config.toml
encoder_norm_position = "pre"
encoder_num_experts = 8
decoder_weight_standardization = true
optimizer = "cautious_adamw"
max_steps = 5500
Rows from block 6 of the encoder of a small image denoising autoencoder, named by matrix and row number. Rows with one number belong to one neuron. Each number is 50 + 12 x the weight over its row's rms, rounded and kept within 0 to 99. All counts start at 0.
After each neuron's rows are labels from the 100 images, of 14976, where the neuron reaches its largest size: "responds to" is what is common among them; "colour at peak" is the nearest of a few named colours to the mean colour under the peak. Only what is clearly more common there than usual is listed. The data: stained colorectal tissue patches (NCT-CRC-HE-100K). In brackets: how many of the 100.
# gate: MLP gate (encoder.blocks.6.mlp.gate.weight, 576x192), inputs 96-191
# fc1: MLP up (encoder.blocks.6.mlp.fc1.weight, 576x192), inputs 96-191
# fc2: MLP down (encoder.blocks.6.mlp.fc2.weight, 192x576, transposed), outputs 96-191

gate.411:56 43 58 50 51 22 66 44 61 41 64 43 61 55 49 40 52 29 48 52 60 50 60 33 57 46 60 62 68 60 57 51 69 47 45 55 39 55 36 51 27 47 64 51 83 62 54 43 40 48 49 38 52 49 48 52 60 59 51 47 59 45 53 56 56 50 74 52 49 37 54 56 47 39 52 47 48 25 51 48 54 61 46 53 45 45 55 19 56 32 58 49 62 58 57 72
fc1.411:59 79 60 52 46 51 53 19 45 37 57 52 58 79 80 41 49 49 58 58 47 57 43 65 52 83 37 54 53 48 66 45 60 27 48 63 51 61 49 48 59 45 47 60 27 39 59 47 46 66 50 66 50 43 42 62 49 51 80 73 52 52 50 47 50 19 71 43 52 48 56 51 75 47 47 34 66 63 45 52 55 49 41 49 55 60 62 50 34 57 23 63 58 41 70 46
fc2.411:44 35 53 40 31 54 00 46 52 55 43 46 56 49 46 73 46 67 39 67 51 48 49 43 48 52 45 51 51 42 49 52 44 41 50 48 49 43 49 45 56 29 26 51 39 43 47 45 55 52 58 42 47 49 43 50 16 50 44 43 50 55 51 43 51 45 34 53 46 55 56 57 56 60 50 46 41 99 46 72 39 46 52 44 54 49 47 45 45 59 47 70 49 60 39 23
responds to: tissue: lymphocytes (94)
colour at peak: grey (87)

gate.220:45 65 60 43 41 41 30 34 60 41 63 49 69 63 64 39 51 30 65 46 43 49 54 42 57 61 58 55 49 53 57 36 64 32 49 60 49 59 43 55 45 50 70 48 10 45 44 42 49 60 71 45 43 44 47 64 64 59 69 63 58 37 47 45 51 35 72 57 61 47 52 51 65 35 48 40 47 52 38 42 36 37 41 61 39 59 60 46 40 44 32 45 53 63 67 63
fc1.220:46 55 59 30 53 51 64 53 57 61 58 44 31 52 54 37 54 23 41 49 66 16 45 26 46 47 41 32 43 44 44 59 47 52 47 47 58 52 46 54 68 90 47 26 47 42 48 71 55 53 49 32 25 42 35 75 54 47 54 53 45 56 50 58 60 51 48 62 70 58 69 58 49 58 46 48 37 58 49 35 54 41 50 40 59 60 52 42 46 62 52 09 43 51 48 77
fc2.220:62 68 33 56 57 57 43 56 55 35 59 55 61 20 29 66 42 61 69 64 33 59 48 59 43 78 60 61 63 57 69 41 53 66 38 69 48 60 44 47 40 32 44 66 51 69 61 32 37 40 41 62 61 55 67 39 55 66 52 26 63 48 45 36 34 44 55 36 33 56 39 34 23 48 61 75 64 50 58 60 42 58 45 54 45 32 30 42 69 56 31 64 56 49 63 42
responds to: tissue: lymphocytes (78)
colour at peak: grey (72); brown (28)

gate.194:52 57 54 30 29 49 39 71 84 54 57 52 35 74 45 58 58 46 49 40 52 37 38 72 62 47 44 64 52 66 48 54 50 39 37 62 48 77 34 48 58 58 56 49 35 48 46 70 50 58 48 44 34 61 37 59 58 50 24 45 51 39 47 73 62 50 44 41 53 41 44 49 40 48 59 61 74 41 29 53 51 43 21 55 49 68 47 52 55 47 46 53 56 62 43 57
fc1.194:45 57 65 52 58 53 43 40 47 71 47 61 59 42 66 34 51 75 38 36 50 58 62 43 64 65 56 41 49 74 60 24 36 55 60 42 46 41 51 56 69 47 36 47 56 51 42 60 48 32 42 48 50 61 55 48 39 59 51 37 53 42 64 23 52 48 36 34 29 52 53 72 53 56 45 46 40 63 49 55 58 51 49 70 73 29 63 54 57 54 47 56 41 43 37 37
fc2.194:57 43 42 52 62 60 50 54 63 52 50 61 29 87 51 68 39 26 59 34 76 50 50 51 56 52 28 59 40 39 57 52 40 52 54 34 44 50 46 54 57 59 47 39 61 56 48 63 53 57 49 62 57 55 25 26 59 39 67 53 42 61 55 58 54 57 70 59 55 47 58 39 44 42 46 48 49 25 56 67 60 65 45 69 39 51 62 56 45 49 46 50 41 61 52 50
responds to: tissue: adipose tissue (40)
colour at peak: pink (77)

gate.72:52 60 55 68 50 14 62 48 48 50 64 45 63 45 51 45 44 39 45 58 61 57 62 48 50 57 60 54 60 44 54 41 81 45 41 56 59 41 43 64 43 43 49 58 00 36 47 51 60 45 54 32 48 57 40 53 50 43 45 55 56 41 41 41 38 45 40 42 52 22 50 46 49 43 61 52 53 47 24 32 34 52 56 61 35 60 59 50 39 35 44 37 57 46 43 33
fc1.72:52 49 58 30 46 82 47 48 60 47 48 47 41 47 50 53 55 64 56 50 57 22 48 44 54 51 48 40 23 62 50 54 06 46 51 47 43 54 49 54 60 47 53 41 85 62 42 53 46 53 43 64 32 52 58 41 43 41 54 46 55 36 44 64 52 56 61 63 58 63 43 52 48 43 49 43 53 66 66 53 53 36 49 25 56 48 47 45 53 46 53 68 49 54 55 72
fc2.72:56 55 50 52 34 58 29 33 45 52 53 45 45 70 60 49 45 61 58 57 51 45 35 52 52 61 42 45 38 51 47 48 45 50 50 47 56 64 46 51 60 53 43 51 24 43 46 52 53 64 48 52 38 51 50 84 40 46 63 50 49 50 44 61 47 42 43 45 56 52 54 47 92 47 51 56 53 75 45 49 47 41 52 32 51 53 48 42 51 55 42 51 57 52 45 56
responds to: tissue: lymphocytes (95)
colour at peak: grey (80)

gate.38:38 33 51 38 62 49 58 34 62 41 68 46 55 61 50 55 60 16 50 63 56 64 49 59 65 60 43 55 31 31 72 42 68 31 65 47 47 48 62 61 58 64 48 53 46 50 55 55 45 69 59 61 44 51 65 40 42 56 48 46 43 55 62 26 70 37 46 38 39 54 47 39 45 71 32 42 62 47 55 42 52 38 57 29 57 67 37 61 58 62 52 58 67 56 61 34
fc1.38:58 53 51 48 69 40 46 59 47 57 37 36 46 66 46 56 60 24 66 32 60 63 26 49 62 60 34 62 50 54 45 59 55 31 62 31 57 41 55 67 48 52 34 64 42 39 41 54 66 48 36 60 33 73 65 36 62 47 49 72 59 40 40 37 42 62 55 32 73 32 34 57 45 51 41 56 43 44 52 47 49 38 64 59 65 32 66 66 47 48 51 54 56 47 45 48
fc2.38:48 64 62 46 59 36 29 64 41 54 44 64 81 58 42 17 57 63 52 51 45 65 53 44 52 49 55 27 44 57 54 55 49 49 54 43 38 59 42 45 24 29 60 65 30 59 39 52 56 54 54 66 45 55 47 37 58 48 33 37 71 41 53 44 55 52 54 57 76 62 60 57 63 30 49 59 40 30 50 35 34 42 53 67 41 57 46 49 53 44 53 16 63 31 53 29
responds to: tissue: adipose tissue (33)
colour at peak: pink (68)

gate.228:64 45 60 46 62 51 46 44 35 48 55 66 50 51 41 57 63 46 30 43 47 55 35 67 65 68 40 22 53 65 53 36 67 60 58 40 43 32 52 34 48 49 70 63 49 51 54 34 33 45 48 75 37 69 38 49 37 63 40 71 63 53 39 47 46 57 34 50 48 86 63 69 54 70 57 50 61 53 57 36 59 69 48 35 45 62 51 32 24 65 57 66 48 57 42 31
fc1.228:76 47 45 57 41 37 46 39 38 45 47 45 59 48 65 45 46 48 22 63 32 53 63 60 52 53 62 50 43 58 66 55 56 42 43 64 46 57 41 69 49 55 70 64 51 40 33 66 45 67 39 65 54 43 49 45 49 35 71 39 40 55 40 61 37 53 49 78 55 50 56 49 43 51 45 56 52 62 50 51 45 61 50 61 46 75 46 68 80 38 44 61 75 50 54 56
fc2.228:65 84 49 55 55 59 36 38 61 64 54 54 57 39 55 57 41 35 49 43 44 53 55 38 36 47 57 44 82 50 49 47 46 46 54 38 46 56 43 38 37 97 46 38 76 52 57 48 39 47 63 41 61 38 42 30 63 51 36 49 43 53 41 52 41 53 48 42 42 44 66 56 68 57 54 33 41 52 65 42 47 59 46 29 56 42 48 70 57 41 54 96 50 26 62 78
responds to: tissue: lymphocytes (96)
colour at peak: grey (64); brown (35)