{
  "encoder_arch": "poolformer",
  "model": "image denoising autoencoder",
  "dataset": "stained colorectal tissue patches (NCT-CRC-HE-100K)",
  "train_examples": 90422,
  "image_size": 48,
  "crop_scale_min": 0.7,
  "horizontal_flip": true,
  "bottleneck": "denoising",
  "downsampling_factor": 4,
  "encoder_norm": "layernorm",
  "encoder_norm_position": "pre",
  "encoder_activation": "swiglu",
  "encoder_mlp_ratio": 3,
  "encoder_parallel_block": false,
  "encoder_inner_norm": false,
  "encoder_moe": "expert_choice",
  "encoder_num_experts": 8,
  "encoder_moe_every": 2,
  "encoder_expert_mlp_ratio": 1,
  "encoder_experts_per_token": 1,
  "encoder_shared_expert": false,
  "encoder_patch_size": [2, 2],
  "encoder_depths": [6, 6],
  "encoder_widths": [96, 192],
  "loss": "mse",
  "latent_channels": 4,
  "decoder_norm": "groupnorm",
  "decoder_activation": "relu",
  "decoder_weight_standardization": true,
  "decoder_widths": [64, 128, 256],
  "decoder_blocks_per_level": 2,
  "decoder_block": "basic",
  "decoder_attention": false,
  "decoder_upsampling": "transposed_conv",
  "residual_init": "scaled_by_depth",
  "optimizer": "cautious_adamw",
  "lr": 0.0023,
  "beta1": 0.9,
  "beta2": 0.95,
  "eps": 1e-08,
  "steps": 5500,
  "batch_size": 48,
  "epochs": 2.9,
  "lr_schedule": "poly",
  "final_lr_fraction": 0,
  "warmup_steps": 270,
  "weight_decay": 0.1
}
Rows from block 5 of the encoder of a small image denoising autoencoder, named by matrix and row number. Rows with one number within an expert belong to one neuron, the router's apart. Each number is 500 + 25 x the weight over its row's rms, rounded and kept within 0 to 999. All counts start at 0. Numbers have three digits each. After the name is the row's rms in percent of the matrix's.
Before each expert's rows are labels from the 100 images, of 14976, where the router gives the expert most weight on average: "top examples" is what is common among them. Only what is clearly more common there than usual is listed. The data: stained colorectal tissue patches (NCT-CRC-HE-100K). In brackets: how many of the 100, against the usual share in percent.
# router: router (encoder.blocks.5.mlp.router.weight, 8x96), inputs 0-95
# gate: expert gate (encoder.blocks.5.mlp.gate, 8x96x96), inputs 0-95
# up: expert up (encoder.blocks.5.mlp.up, 8x96x96), inputs 0-95
# down: expert down (encoder.blocks.5.mlp.down, 8x96x96, transposed), outputs 0-95

# expert 5
top examples: tissue: lymphocytes (52 vs 11.2)
router.5 112:521509536468494505508464499472508475500498470521520516533496522469494496487454504503527482491498460459534491490531502528531397508445515520497498479514502510490530524524514492523490521509508483524480520443488488457558509498505499525522480512522512541507494510530522482528504496461534486500
gate.9 089:506484516476504522466477481510520488495479483492480479521491503515505460498471521508515489476485525487513507501528496452572523519443486515517496503469505528504517492500512505520532463535533473503511510539513504481490503577491505470468470508472502505481489462569535502434526465480504502495
up.9 094:478511528469510476490484512517546493510491485516495468535505512487503481502508487502527518473507484455507503459498518492430499506555542484496521503532522497476501468494488517479487469438492522541481481510532504559528504476490505468565557483541491517531514537540492491501489505493505487505
down.9 095:458523485488505486499496492520499524501461520503500477512541489496516523498482478474475475479449502538502513526498494488545463523521534510522474502495497545537527527502514503514507485512462513462515485494523534559479468500477519518499502499413517466514544494539497520473466548518522517476
gate.10 089:522512510474485464480492470486498508502512519487518509518532523501490522464458482499552486503461506460453487526508518500541487502496524480493487458501489462488508499544503525453515479487485523493535529501532494521555484544525487499520550512529509528552494476446512506465529503474454507522
up.10 090:526463484483535474514505553505503518468529493501494464466516475505515490519494492527515529492492466462453467500530495518533475466510536529474513488482477479486517472548471515509495502470499503496504496527492536537511475501471510508523513475468494523471499493390483525481489514520485481504
down.10 090:538502520512494508505482447475473469499529495520473473491501480480491482490474504483522522500508475541497513473450499484459482455480501491508516502523519515503516493508471517544507446440486493508501495492504505468475537512488515504483547511534476518480487572558475498523540526459507523528
gate.11 097:499477526509490499520528450498468476469530515460473525508544518502486503501540479505476499497486489525492484484505479520497518479511508487519492498504494481469425479526525476580491479437518503528513513491509520498538480505509511490489485488488505517510508518414452474510523459510488498478
up.11 096:551556537550528507479472517467497502518465495505513515553526525467478531490478514539554502495502477478464494513476546494481468500514507496498548475514514530511545518482479524492522509510498525528483498497474488508489532471469509486487525527480492512507478547475498461469505518525505483452
down.11 100:491540452500487483508536457507466542531461560532483477460504490512507524523545509498544512492465539487474490491505512465543500454490503524479501565491474487485504497507493516495517450494492473500496503512495504468536473512469488481509503523482508499506552455532530488492480533510507499513
gate.12 136:491497475525514481471516519528470498482504517462483527528538492495542551450509462510546477519552522455501537529515480516528493487500510491463489504527509476522510503523491467475466554491476538468546468532513495545476502491509499490487482540496516509536519498466495493500479521500475522531
up.12 086:502494544545474459502503450484534472511522486519468510504509512494475495476517556505488499523561521531476488522454479504461504473504457499506471482502497457516539505509514473549485489534508529476465464506499513527478482469521485490489483488500480484439473506500490508527484531508473518455
down.12 086:527475523486510493490529477514502468534524495546533523522452468483484430523504479509490471499529457510499496490470506515473489515526513499514484502504499526479508477516493516482538497501536508487484526500508496484551495511517535447492480481569499467472454546519463527492491514484550504479

# expert 0
top examples: tissue: lymphocytes (100 vs 11.2)
router.0 083:474482497510512505456503496514506510511507502497486480477500463506505516498513482506473521553533522503523482495504482517464508480461507504489492523518487498501499512508492481523512591563491515432518515510486473485506504473507499562506435466532489484504504450485527508560495493513505525537
gate.9 104:481522469534484498431530461520479529492509519516482479474526476510516505473531447510526509538531507505502506532474515467481542467497464529492487514517493474512456505495478502516466517451488553509514453514490466510518469494484502462476475466489519480534492495518489492487461525534489511528
up.9 099:483500501464527500520490538518514447502489487516508530515509527457494546520516559457475537472494498528517517532502464480514458539483504503544492480499520484465515492548518478487494495530502470537469527544485486513439536542507492485503488511524486501486486519478493527507499481473512450499
down.9 083:481538484523504508458483538519498499465518515474524491506515489447515519493499490535529479489504494506472496500465472492505473495499501501473460514553516486512529513537530492481461517528501516468506502459519463522459504480492462559497474559511546511477531521477528473554529498503524505525
gate.10 095:448500474506474507483490503544461557524460515511480496476482438548536491502480475508517488489527521501465490473506517528453475505502501494454507525518475486507517439507439493475522516491478528514540510479472492466503450471512494524533517501482489486523492508477474527500500473491491506508
up.10 089:500519508445544495515514454454517463482473485502528500534526547488489505522505516459445499524517483505523491479501489475533492507479510493504477483490549514486453554502556475502493496514469512477471482512487540489521522548508490489533444482498525508482505490527533489486504501488502454479
down.10 083:539438491495473505469513459483480535509521526522468499482462522534543497544522477512479500515534539522498495522510501499547526512551484463516469508464497444470469464489482525483493481501496536508482493512515487515525513528494488471493479495481521502505554454502499531472503493540498507522
gate.11 099:486495504496485494502544487507481514494482517516529513460499515507491516505533460494515476511523565507502485478486501521504557483519523495464488575517488498476413485510486481472455499471484510539520499490461517473548464470494484504512506469536500481515506503518469476501518510543495531486
up.11 150:505525501481519479495494505480528445492470493476509520531529561471484520474477537465504489496479506522524494500537493503552513525521511501572491474486507499492528525515531484541502470548498502459498501503512548492480528504496498477505476496451529541505492526518483480467528494476492443527
down.11 129:512525498505524543509471476516503523519489512498486544522556496480489533504485507526510510524485539507508472516576497514579478459492500491497478518514459508496534534519502484478521512535471516476493506507477453499450493489488510508489452505490487498527481442503498448497504486469485507478
gate.12 095:507518515516493494489518479543544484508522534480454483487521492504473528505576479515502473488503515531447519514488488482515563480567487492484459511506503477517475448476519506486485452519481493490504507524509486514482525503471497460460516470518501493520486508476452490466489506515488539513
up.12 078:513523498514523503487522486495505504551529526524509504521458515479545528507509477453462496501531489504533518498503460476487593506524526499494487542490500550477451532493499510500504537495535523494543505530518484517511508532494485502494460479487503503538488459456514506484510538490510537501
down.12 085:496565518494568502493527471501538508479474513497527499517479497484478481514478515501479465437487496496504540554454451507466503506485519501539507505506531508473480497492526463499488505498517484459493499530522518494490477539523457502479519489486551505473541519512499537551510512503511481494

# expert 4
top examples: tissue: lymphocytes (98 vs 11.2)
router.4 102:500493491536471491506523494495496531507501553502482453471501482519484488474551482510518507477522550508474495504491523465515539513541473510496527514496498484534477443479485526496500445488502542500528499503494506498547482526496501431465525475492495465509516523495486513433498508556482506499
gate.9 081:528498516464512480486509551514524449484502483507507568525491527511503542539455503437498493524510501505495508490495461508492524470481507513514494500525488517499495511502478512479505567548479503470482490551493473500457506471500531540535484508513490512513488474433514513480470513488501528512
up.9 096:510523513510484489515508489469550466495517521542514457490499523470494501518495530526496520418481474504500506505490474470461516543490489500533490521427497523510478488472477488535522499515511493490482549496486516515437490508497524529503500423508510526481477490508485508486517483538512519495
down.9 102:552494517504501510510504489486501494510531500513500517472447478465522484534529483520499492452470466495507485525446519509527509520525510459491504469509529490461503518490500527483516513478490485524512513475507508563446503521458523509513494509449479466477509504489436539510518448522501462514
gate.10 121:502483517509471483521517455506460514487496493497512506472475466513461513523520511490508479502490542522486495497502537491506537499508459506518540543529518501561495473478490523472476454477502503474480478477506489496548486529483493403471510473493474517487477511537483500457511510539528488484
up.10 099:492543455521512468510504443465555481483499502499540500506512515486526492507533507532493517502512441524497464522496480498436564520474492483503495488472469482474497495523459495462522510541511497474502524517506506474500510470494499510507442475528487477513518482519518506500466548507488538505
down.10 106:486531530498453473521467530527516497502489534467492503481525513470508527515468507461484469478521497537498494497479532495446478508499481491518551527505534496530535485508483559517477520464478480517511497472515526473533513523487506481486543500528494462497538533525457476464534506468492469512
gate.11 111:495503469522493469485510437505504485493505524481491496485509488501507499556566544525464495488513492499469519495516518485445475508526492488493520558442505505499490494480490517456483520499492495559523532494497497497558495489496506447497504434523511511502488506507477490502454506542512510518
up.11 113:498499505513465500480517508488510473490505521482517537494500516483478510542457519498500488456492475521526508500528475516462573469480484500485519489438509487538510505501490525484504491511487460470500550505504512528460522498483470471444476481539485492496503535502464525429544508506506523522
down.11 135:528490522504459513498464492533503514507545515495484536501466511528473498478487493521488493490540515500500537488496536489513461491484490505509553497516566466531510474494511471523495481477504489505506488417516486484548492537545475488477516502485521505492500521499446511523574494507485510523
gate.12 100:512500497452520500469478491551526489494508470481519519503459540484499499501440521478493508501516488508544514497507469495513474469467518511515520476509496502479508517526519488457496535536471525491471460560463463513513538458498499563489441503500505502500512492516493518507513488441505475523
up.12 109:494497511461522495494476485489517422496485468489505508503512551472488511501471518483482493508464492485522505520511473515504480451478530506517494526475488519447515498547518463486474518535522467513494498498491491479492518459539470533527457510525503555489483484520503467503472471429506472511
down.12 095:494506484493560506504483496472485477491433511481519511497527488503513509489493481507475494488501487496500535569488484477494553504505487479529501478506511464482510495504483429517508455509506508468507472530522507475556493515547451444502467517474527473508476527473484494474521483524472505524

# expert 7
top examples: tissue: debris (64 vs 11.2)
router.7 106:526497531481516512505460500481499479505507465501513517528487500469512486521445547495497503508494471460515506499502474514512514505471510516472482497489485521476538531531486497479536497436520491520479503549499497556416542495489495530517503570502500519491483489530527517463508489463521487496
gate.9 087:487464492499510540508493529497526499500509480490497479447476492497474529540482524495498488542499521460491502543539511496521484474506518536463488495484463486515520495518413459538534452479514506475524494494485526477491486520508463510514517522538516494495514506463553476450485533506496505510
up.9 102:524520493481527483477489454507497467502473521491490503536512473508524511459454472529487503480520520477506507468514489507521503513469521475532514476535489473515535476505505507497531536547530496490494474484503498534478469481480459513521509550520504532473501445582498500524514516470470464534
down.9 101:483496520526505516501475515473512508474515498498544521527513524483474485463469492469512471490450468449511499533500500528453497477505483530478492488518525497506474529488511480526515499531462519463484518525476509486463528541503475505499456484573526538523483486511457503500509507507540498436
gate.10 095:495481504521479486512458533506515491487506514489483522504515482490510505523496578502454497496504499456483495524580498490486462537494479514480492535495507475495518495487479520494527471454516497465505516552521526503462495520508501447506480469522507490489519472468545489428504499472485475517
up.10 117:517466474503488509482467484453527481487494503512526488515536527484504500493486538528547478457474446496523494513518504509501501478508552506516494449494536513470487463520512482550474506491499513502463488513487535493519520540513472482536499502545516447520490547490519513447472531462505505490
down.10 112:524500501497513466493484499475520478482513474482492575491537502480488488493511495459458512505517523482506478485475501482518505487529496501524495477486510503526484503545508489419483548619512495514503511531500503498505516480496505494502491479453494520479519484532468504487497492507535488472
gate.11 091:485473460465503489507499506456473493508521484511512500488484504516515458481506476505530529519499505514461469500531525488532522560540505520489545548481453524464474511524437497464511452456504486507509531510488494532521494524489517475486512491486499459532499470507535496458533497521476528495
up.11 091:512484517487512540512480560529518460497472502499523575493506479525541525583493497489479494520470516475508513493493478490510498500492498525487512538484514504531517496522481508475507482445494482496539507464492493483512540499483477467514540472523508506527462467470483486493465482526501551514
down.11 101:506460491473495490484512481522496485530459478477482461446498537521500458501521579480484501498509512477462537520511486473523514515501485468508497503463519519497488463504488499533491504498488431512506484461498520468538477479488494521535515473494499479470487529537449475548520502525506524503
gate.12 110:494468465528500454487513461521488492474476519501451525447521503530544511487518498507495459526507523522479547508479507497498494498481501462477529532536544446534501468457488513519486512522467551492503490482533468491491495506531470485493494473473519481502508522492495463507502522536453520530
up.12 093:474494485518514478478483440491476520481480531489481486493491460498521502498498536529533528544492499478510522535525490501532514467498526485493530527534479485507512512499444509488527462461479470545533489531561494503453480501494496458501559514520507460488530512507530490471506537520482510510
down.12 103:472484467530501497488494527506453517501528526496489511490534487509493500502487475501533556555476496505494436503530497480462480547481513476469483538526449477499507504545483493429552507524505538494536479529510476532504509481513481481479511514511468493519513506462510494485525511491486517469