Rows from block 7 of the encoder of a small image denoising autoencoder, named by matrix and row number. Rows with one number within an expert belong to one neuron, the router's apart. Each number is 128 + 24 x the weight over its row's rms, rounded and kept within 0 to 255. All counts start at 0. Numbers have three digits each. After the name is the row's rms in percent of the matrix's.
Before each expert's rows are labels from the 100 images, of 14976, where the router gives the expert most weight on average: "top examples" is what is common among them. Only what is clearly more common there than usual is listed. The data: stained colorectal tissue patches (NCT-CRC-HE-100K).
# router: router (encoder.blocks.7.mlp.router.weight, 8x192), inputs 0-95
# gate: expert gate (encoder.blocks.7.mlp.gate, 8x192x192), inputs 0-95
# up: expert up (encoder.blocks.7.mlp.up, 8x192x192), inputs 0-95
# down: expert down (encoder.blocks.7.mlp.down, 8x192x192, transposed), outputs 0-95

# expert 0
top examples: tissue: lymphocytes
router.0 101:123124131096116143156120138091162161112111146155123087098128143152122176099127084081109097110119186142133104139125134124152119104168159168143115115126119148181127114106173154136127093106133160109144048104138152078063121089146105151191100126149118126156113135063110103156140128140118130118
gate.15 079:103171121113143098112077118150131093210131148107148125127138141122086072131147151166122093145131104099166108138131092150112137122133132093135162133133127129127145145115129155124169094137129110136151112141171120080173140101115127117198195121135155143137109132113119134122202162141170144131
up.15 086:137147118124122100184114101143146125130135126143151111105131130134113114136140125110163089120159138112115128142130129119146112070141127124116151137125112163153093113145129140134148118114143157091139053193120122055087166134105124128163126136094110126144121096099139123091198124165122134078
down.15 080:140122146105115143120151158136096146108144138119145127125104113137137103129119128143121128124141096078150141104104114155116173142101105179170150095129125151089193087111116147134096148090149125135151197150148158136129104120130142140100120158112104176128125128160142145121124110111086117103
gate.16 124:168123130170132107106133146133103119086129155115098187178080139126129132087130172124135082124139168136111131101119149133125114121127134071144074111117158168091121117144072066148141089124139118120116123132107113178114149113116109138095107134142126122085099125118128134125138167132092098132
up.16 124:136131130187127121089149144132141107090137119128126166151084138133112078127126147144114110129140144137144130135131141089131137136099153074114075157111082159115111116132118065149121129138129084120131119132105104170156151144128131114055112116107141124127135157143130150139178130132129123130
down.16 115:112132134101137137136166128186122103150162127122124082111130126113146081158120099124113116124139154134120141137147122133100171140076068153135154107112125115119115089108136094128129196137123133139115145144126148141118152110152130139102153130124112131179148148144110123133140138152165131144

# expert 7
top examples: tissue: lymphocytes
router.7 114:165114138107126131100164141121141129106122121124188155114168115126115062186112169140112103140123115117149128090131167116124126127070108095116158117144136160102140093143081169110128213130142114128127136087098093167147139107116126125089105138123147119115115141154119100130118156140137114147
gate.15 066:153158134130107160143113104134138088138096124120156130138136173128107108122137106132169145099132140147132130134073193118187127112080102156161130107135095118126127171126087121113128137128184148121161102085145115144112102111167079118128096129107111107111173108120104105124170176127117112144
up.15 074:112177141104129151131111159150116113158105144112195138104178061117106119118121140140135129138108127170111137130117120087127118110126121121098096129112117149092124109131136128136145179112077101170113097129111151126152134101144131133098104120063117147110112129100109111110108129149091163127
down.15 081:100082143164107145070052155167184102111100140108126158110117085129105124123177137082143109119105150121131095120127147169102121148106101132126117134140118174118141163121125194122156116107122143105130151149092111105154159116125139122137159102149138164182137117116140165167147155107088132093
gate.16 079:164134101115113147154146131146121101176104119159142127123175111120135134072151072113152171141065142104126108094150109131117145137158122106123144110120119101077116116164117146114097131091138135125099114124124130140125144120122155104131140132143110103142131119120175137098139124100127111119
up.16 074:136137101145142149161101136132168148100126153148151145106175105121127173142125115086116119129099129109128111142130136153152101139155113111124113093139146104085120167132114113115107114096112147157170138145154166128107124110117157089159112103091125095111130122154137160112123105140129159103
down.16 074:147127099152150122121085118134100116138107117124120156124098147127101111089152127123117105165138153122131128140094110114118129149137122070117188137098104118208108151113086164108109134116144090103129130128104152102128140098158144124098160099108118075132146127125157142149106095125151096139

# expert 4
top examples: tissue: lymphocytes
router.4 140:098112141142123145139069132161093126152144118122060120147079135122146187076115136127117167134101154126135129165085065151121136124170122126130094112111146138107145123122117066136122112140142165131118171182164145093091135168148134131157161138125117132083153149113126144104143146108125148121
gate.15 135:102123129075156099151114156145108113167141113115124105078153073085110106137106111109129132157096124097131173107129110123070153154147081162098182109148145108139133104127126153092133132170126132156088152144149131122143149145129169113134175126106129102146141124146129171087161154105177135153
up.15 158:070104123132124150141108115138122124189156127128093100158092133112152139086092108127120158154102150134123144138115060102127144124165103147141129115151114118101152125117157082143116147126134097150133176177172162093127135147150137126088165133123112138141163157180118146100158125115142155121
down.15 106:118117121062097083126112150109120113172106123165108131094153087162107110147125170139136139136131109131120128119126114152148129103147128160124121138089165114118151147128132147105126078097101157141114111120128133062173129137126093111206126120112136122131125116129101112126135121128134155146
gate.16 086:149143112076099117137123108117104089155154147093140123114107107103116101131125141143137132126106093090127171140138078141091147156167104116119192108111167131141143163136151165142164123157105134153106093122146151094143138134093146119183126137129103130153129140113106101156176145134154200105
up.16 095:111121119167136108198143103147134095113129101108106123180070136112137140126125139098150143133103149124153128149106130096089134109098128116132104171130103137096143098116120140115093203139147146141116184119138073158126118149110103121107138128137105128124111103169142142087120162121120111134
down.16 097:105121122099130112134111171100098139154121146111103105113175108123134129103134099155165146111118129123145137140134152074113143168187133108139119166120134107168120158139129157077107079139110133161141097125153118125133152136150184140169111133124157114129105144126113106112143104147106098104

# expert 5
top examples: tissue: debris; tissue: smooth muscle
router.5 103:086107144120127097126154150113153125111138121128145095101172100126107107160112094113124155134122123113139134112159138122130131144125123187113152113149096085174144146125184170102131155140138107137124149104110129125150137145143127123123104147125137096175140153129169158131074083112148183136
gate.15 096:125126095176116142163170100112170168082133150105176122123132133129178146117154116131108083124106147091090160143118169082159144124149138139147105085144125118143131086108102123095119105088099136109113114065079153139099138128150158127110126138128145117140127121160131112146082136155108146132
up.15 098:144104132115134104153132098133112115134138139140107095136150150123090180112123109154121158121137101115115105105102114121094142143116138169133151138140157127110115124111128128169136109107094166142122166145099113134120110138177172142184124138130096150127122124063137117129124120114114133120
down.15 096:148118093134122156112117128121099118138165057108139170158079109149137145090143108124100130098118137108108140114108141138113081137125133087073124123103128121126093135136134109140125132096140133123136157114159151146137111122133149151116159124107134154136124143130107140109153138118100096089
gate.16 114:119112132160127137122136117150128126095131104110155152172115102128121080113132144116164127139129125145157144190171135112117117156097132113134113109102086152132110137124132132147100176127142092101127160100108076166122131115138118108035155109143109142140111132193134150138092140138140129119
up.16 115:134128149130123111163128139111176167144121122151130111130141134141169109150176102125106151116175100142149104158129153129130165131109119127127083129131132130140114091102094144139088143109117157137132107091120152152104091101153120138077137093148141136146161088171147145111127117125128090146
down.16 115:061098140140116101115076105126118110126080131116115130108131142135106132149143067087146146117135117126137135132152124105145111116119111170119107138119133099116121186107151152101126083169131116152130105096108098097135142128111127163150087125147152106123149134152146169150105101111174142123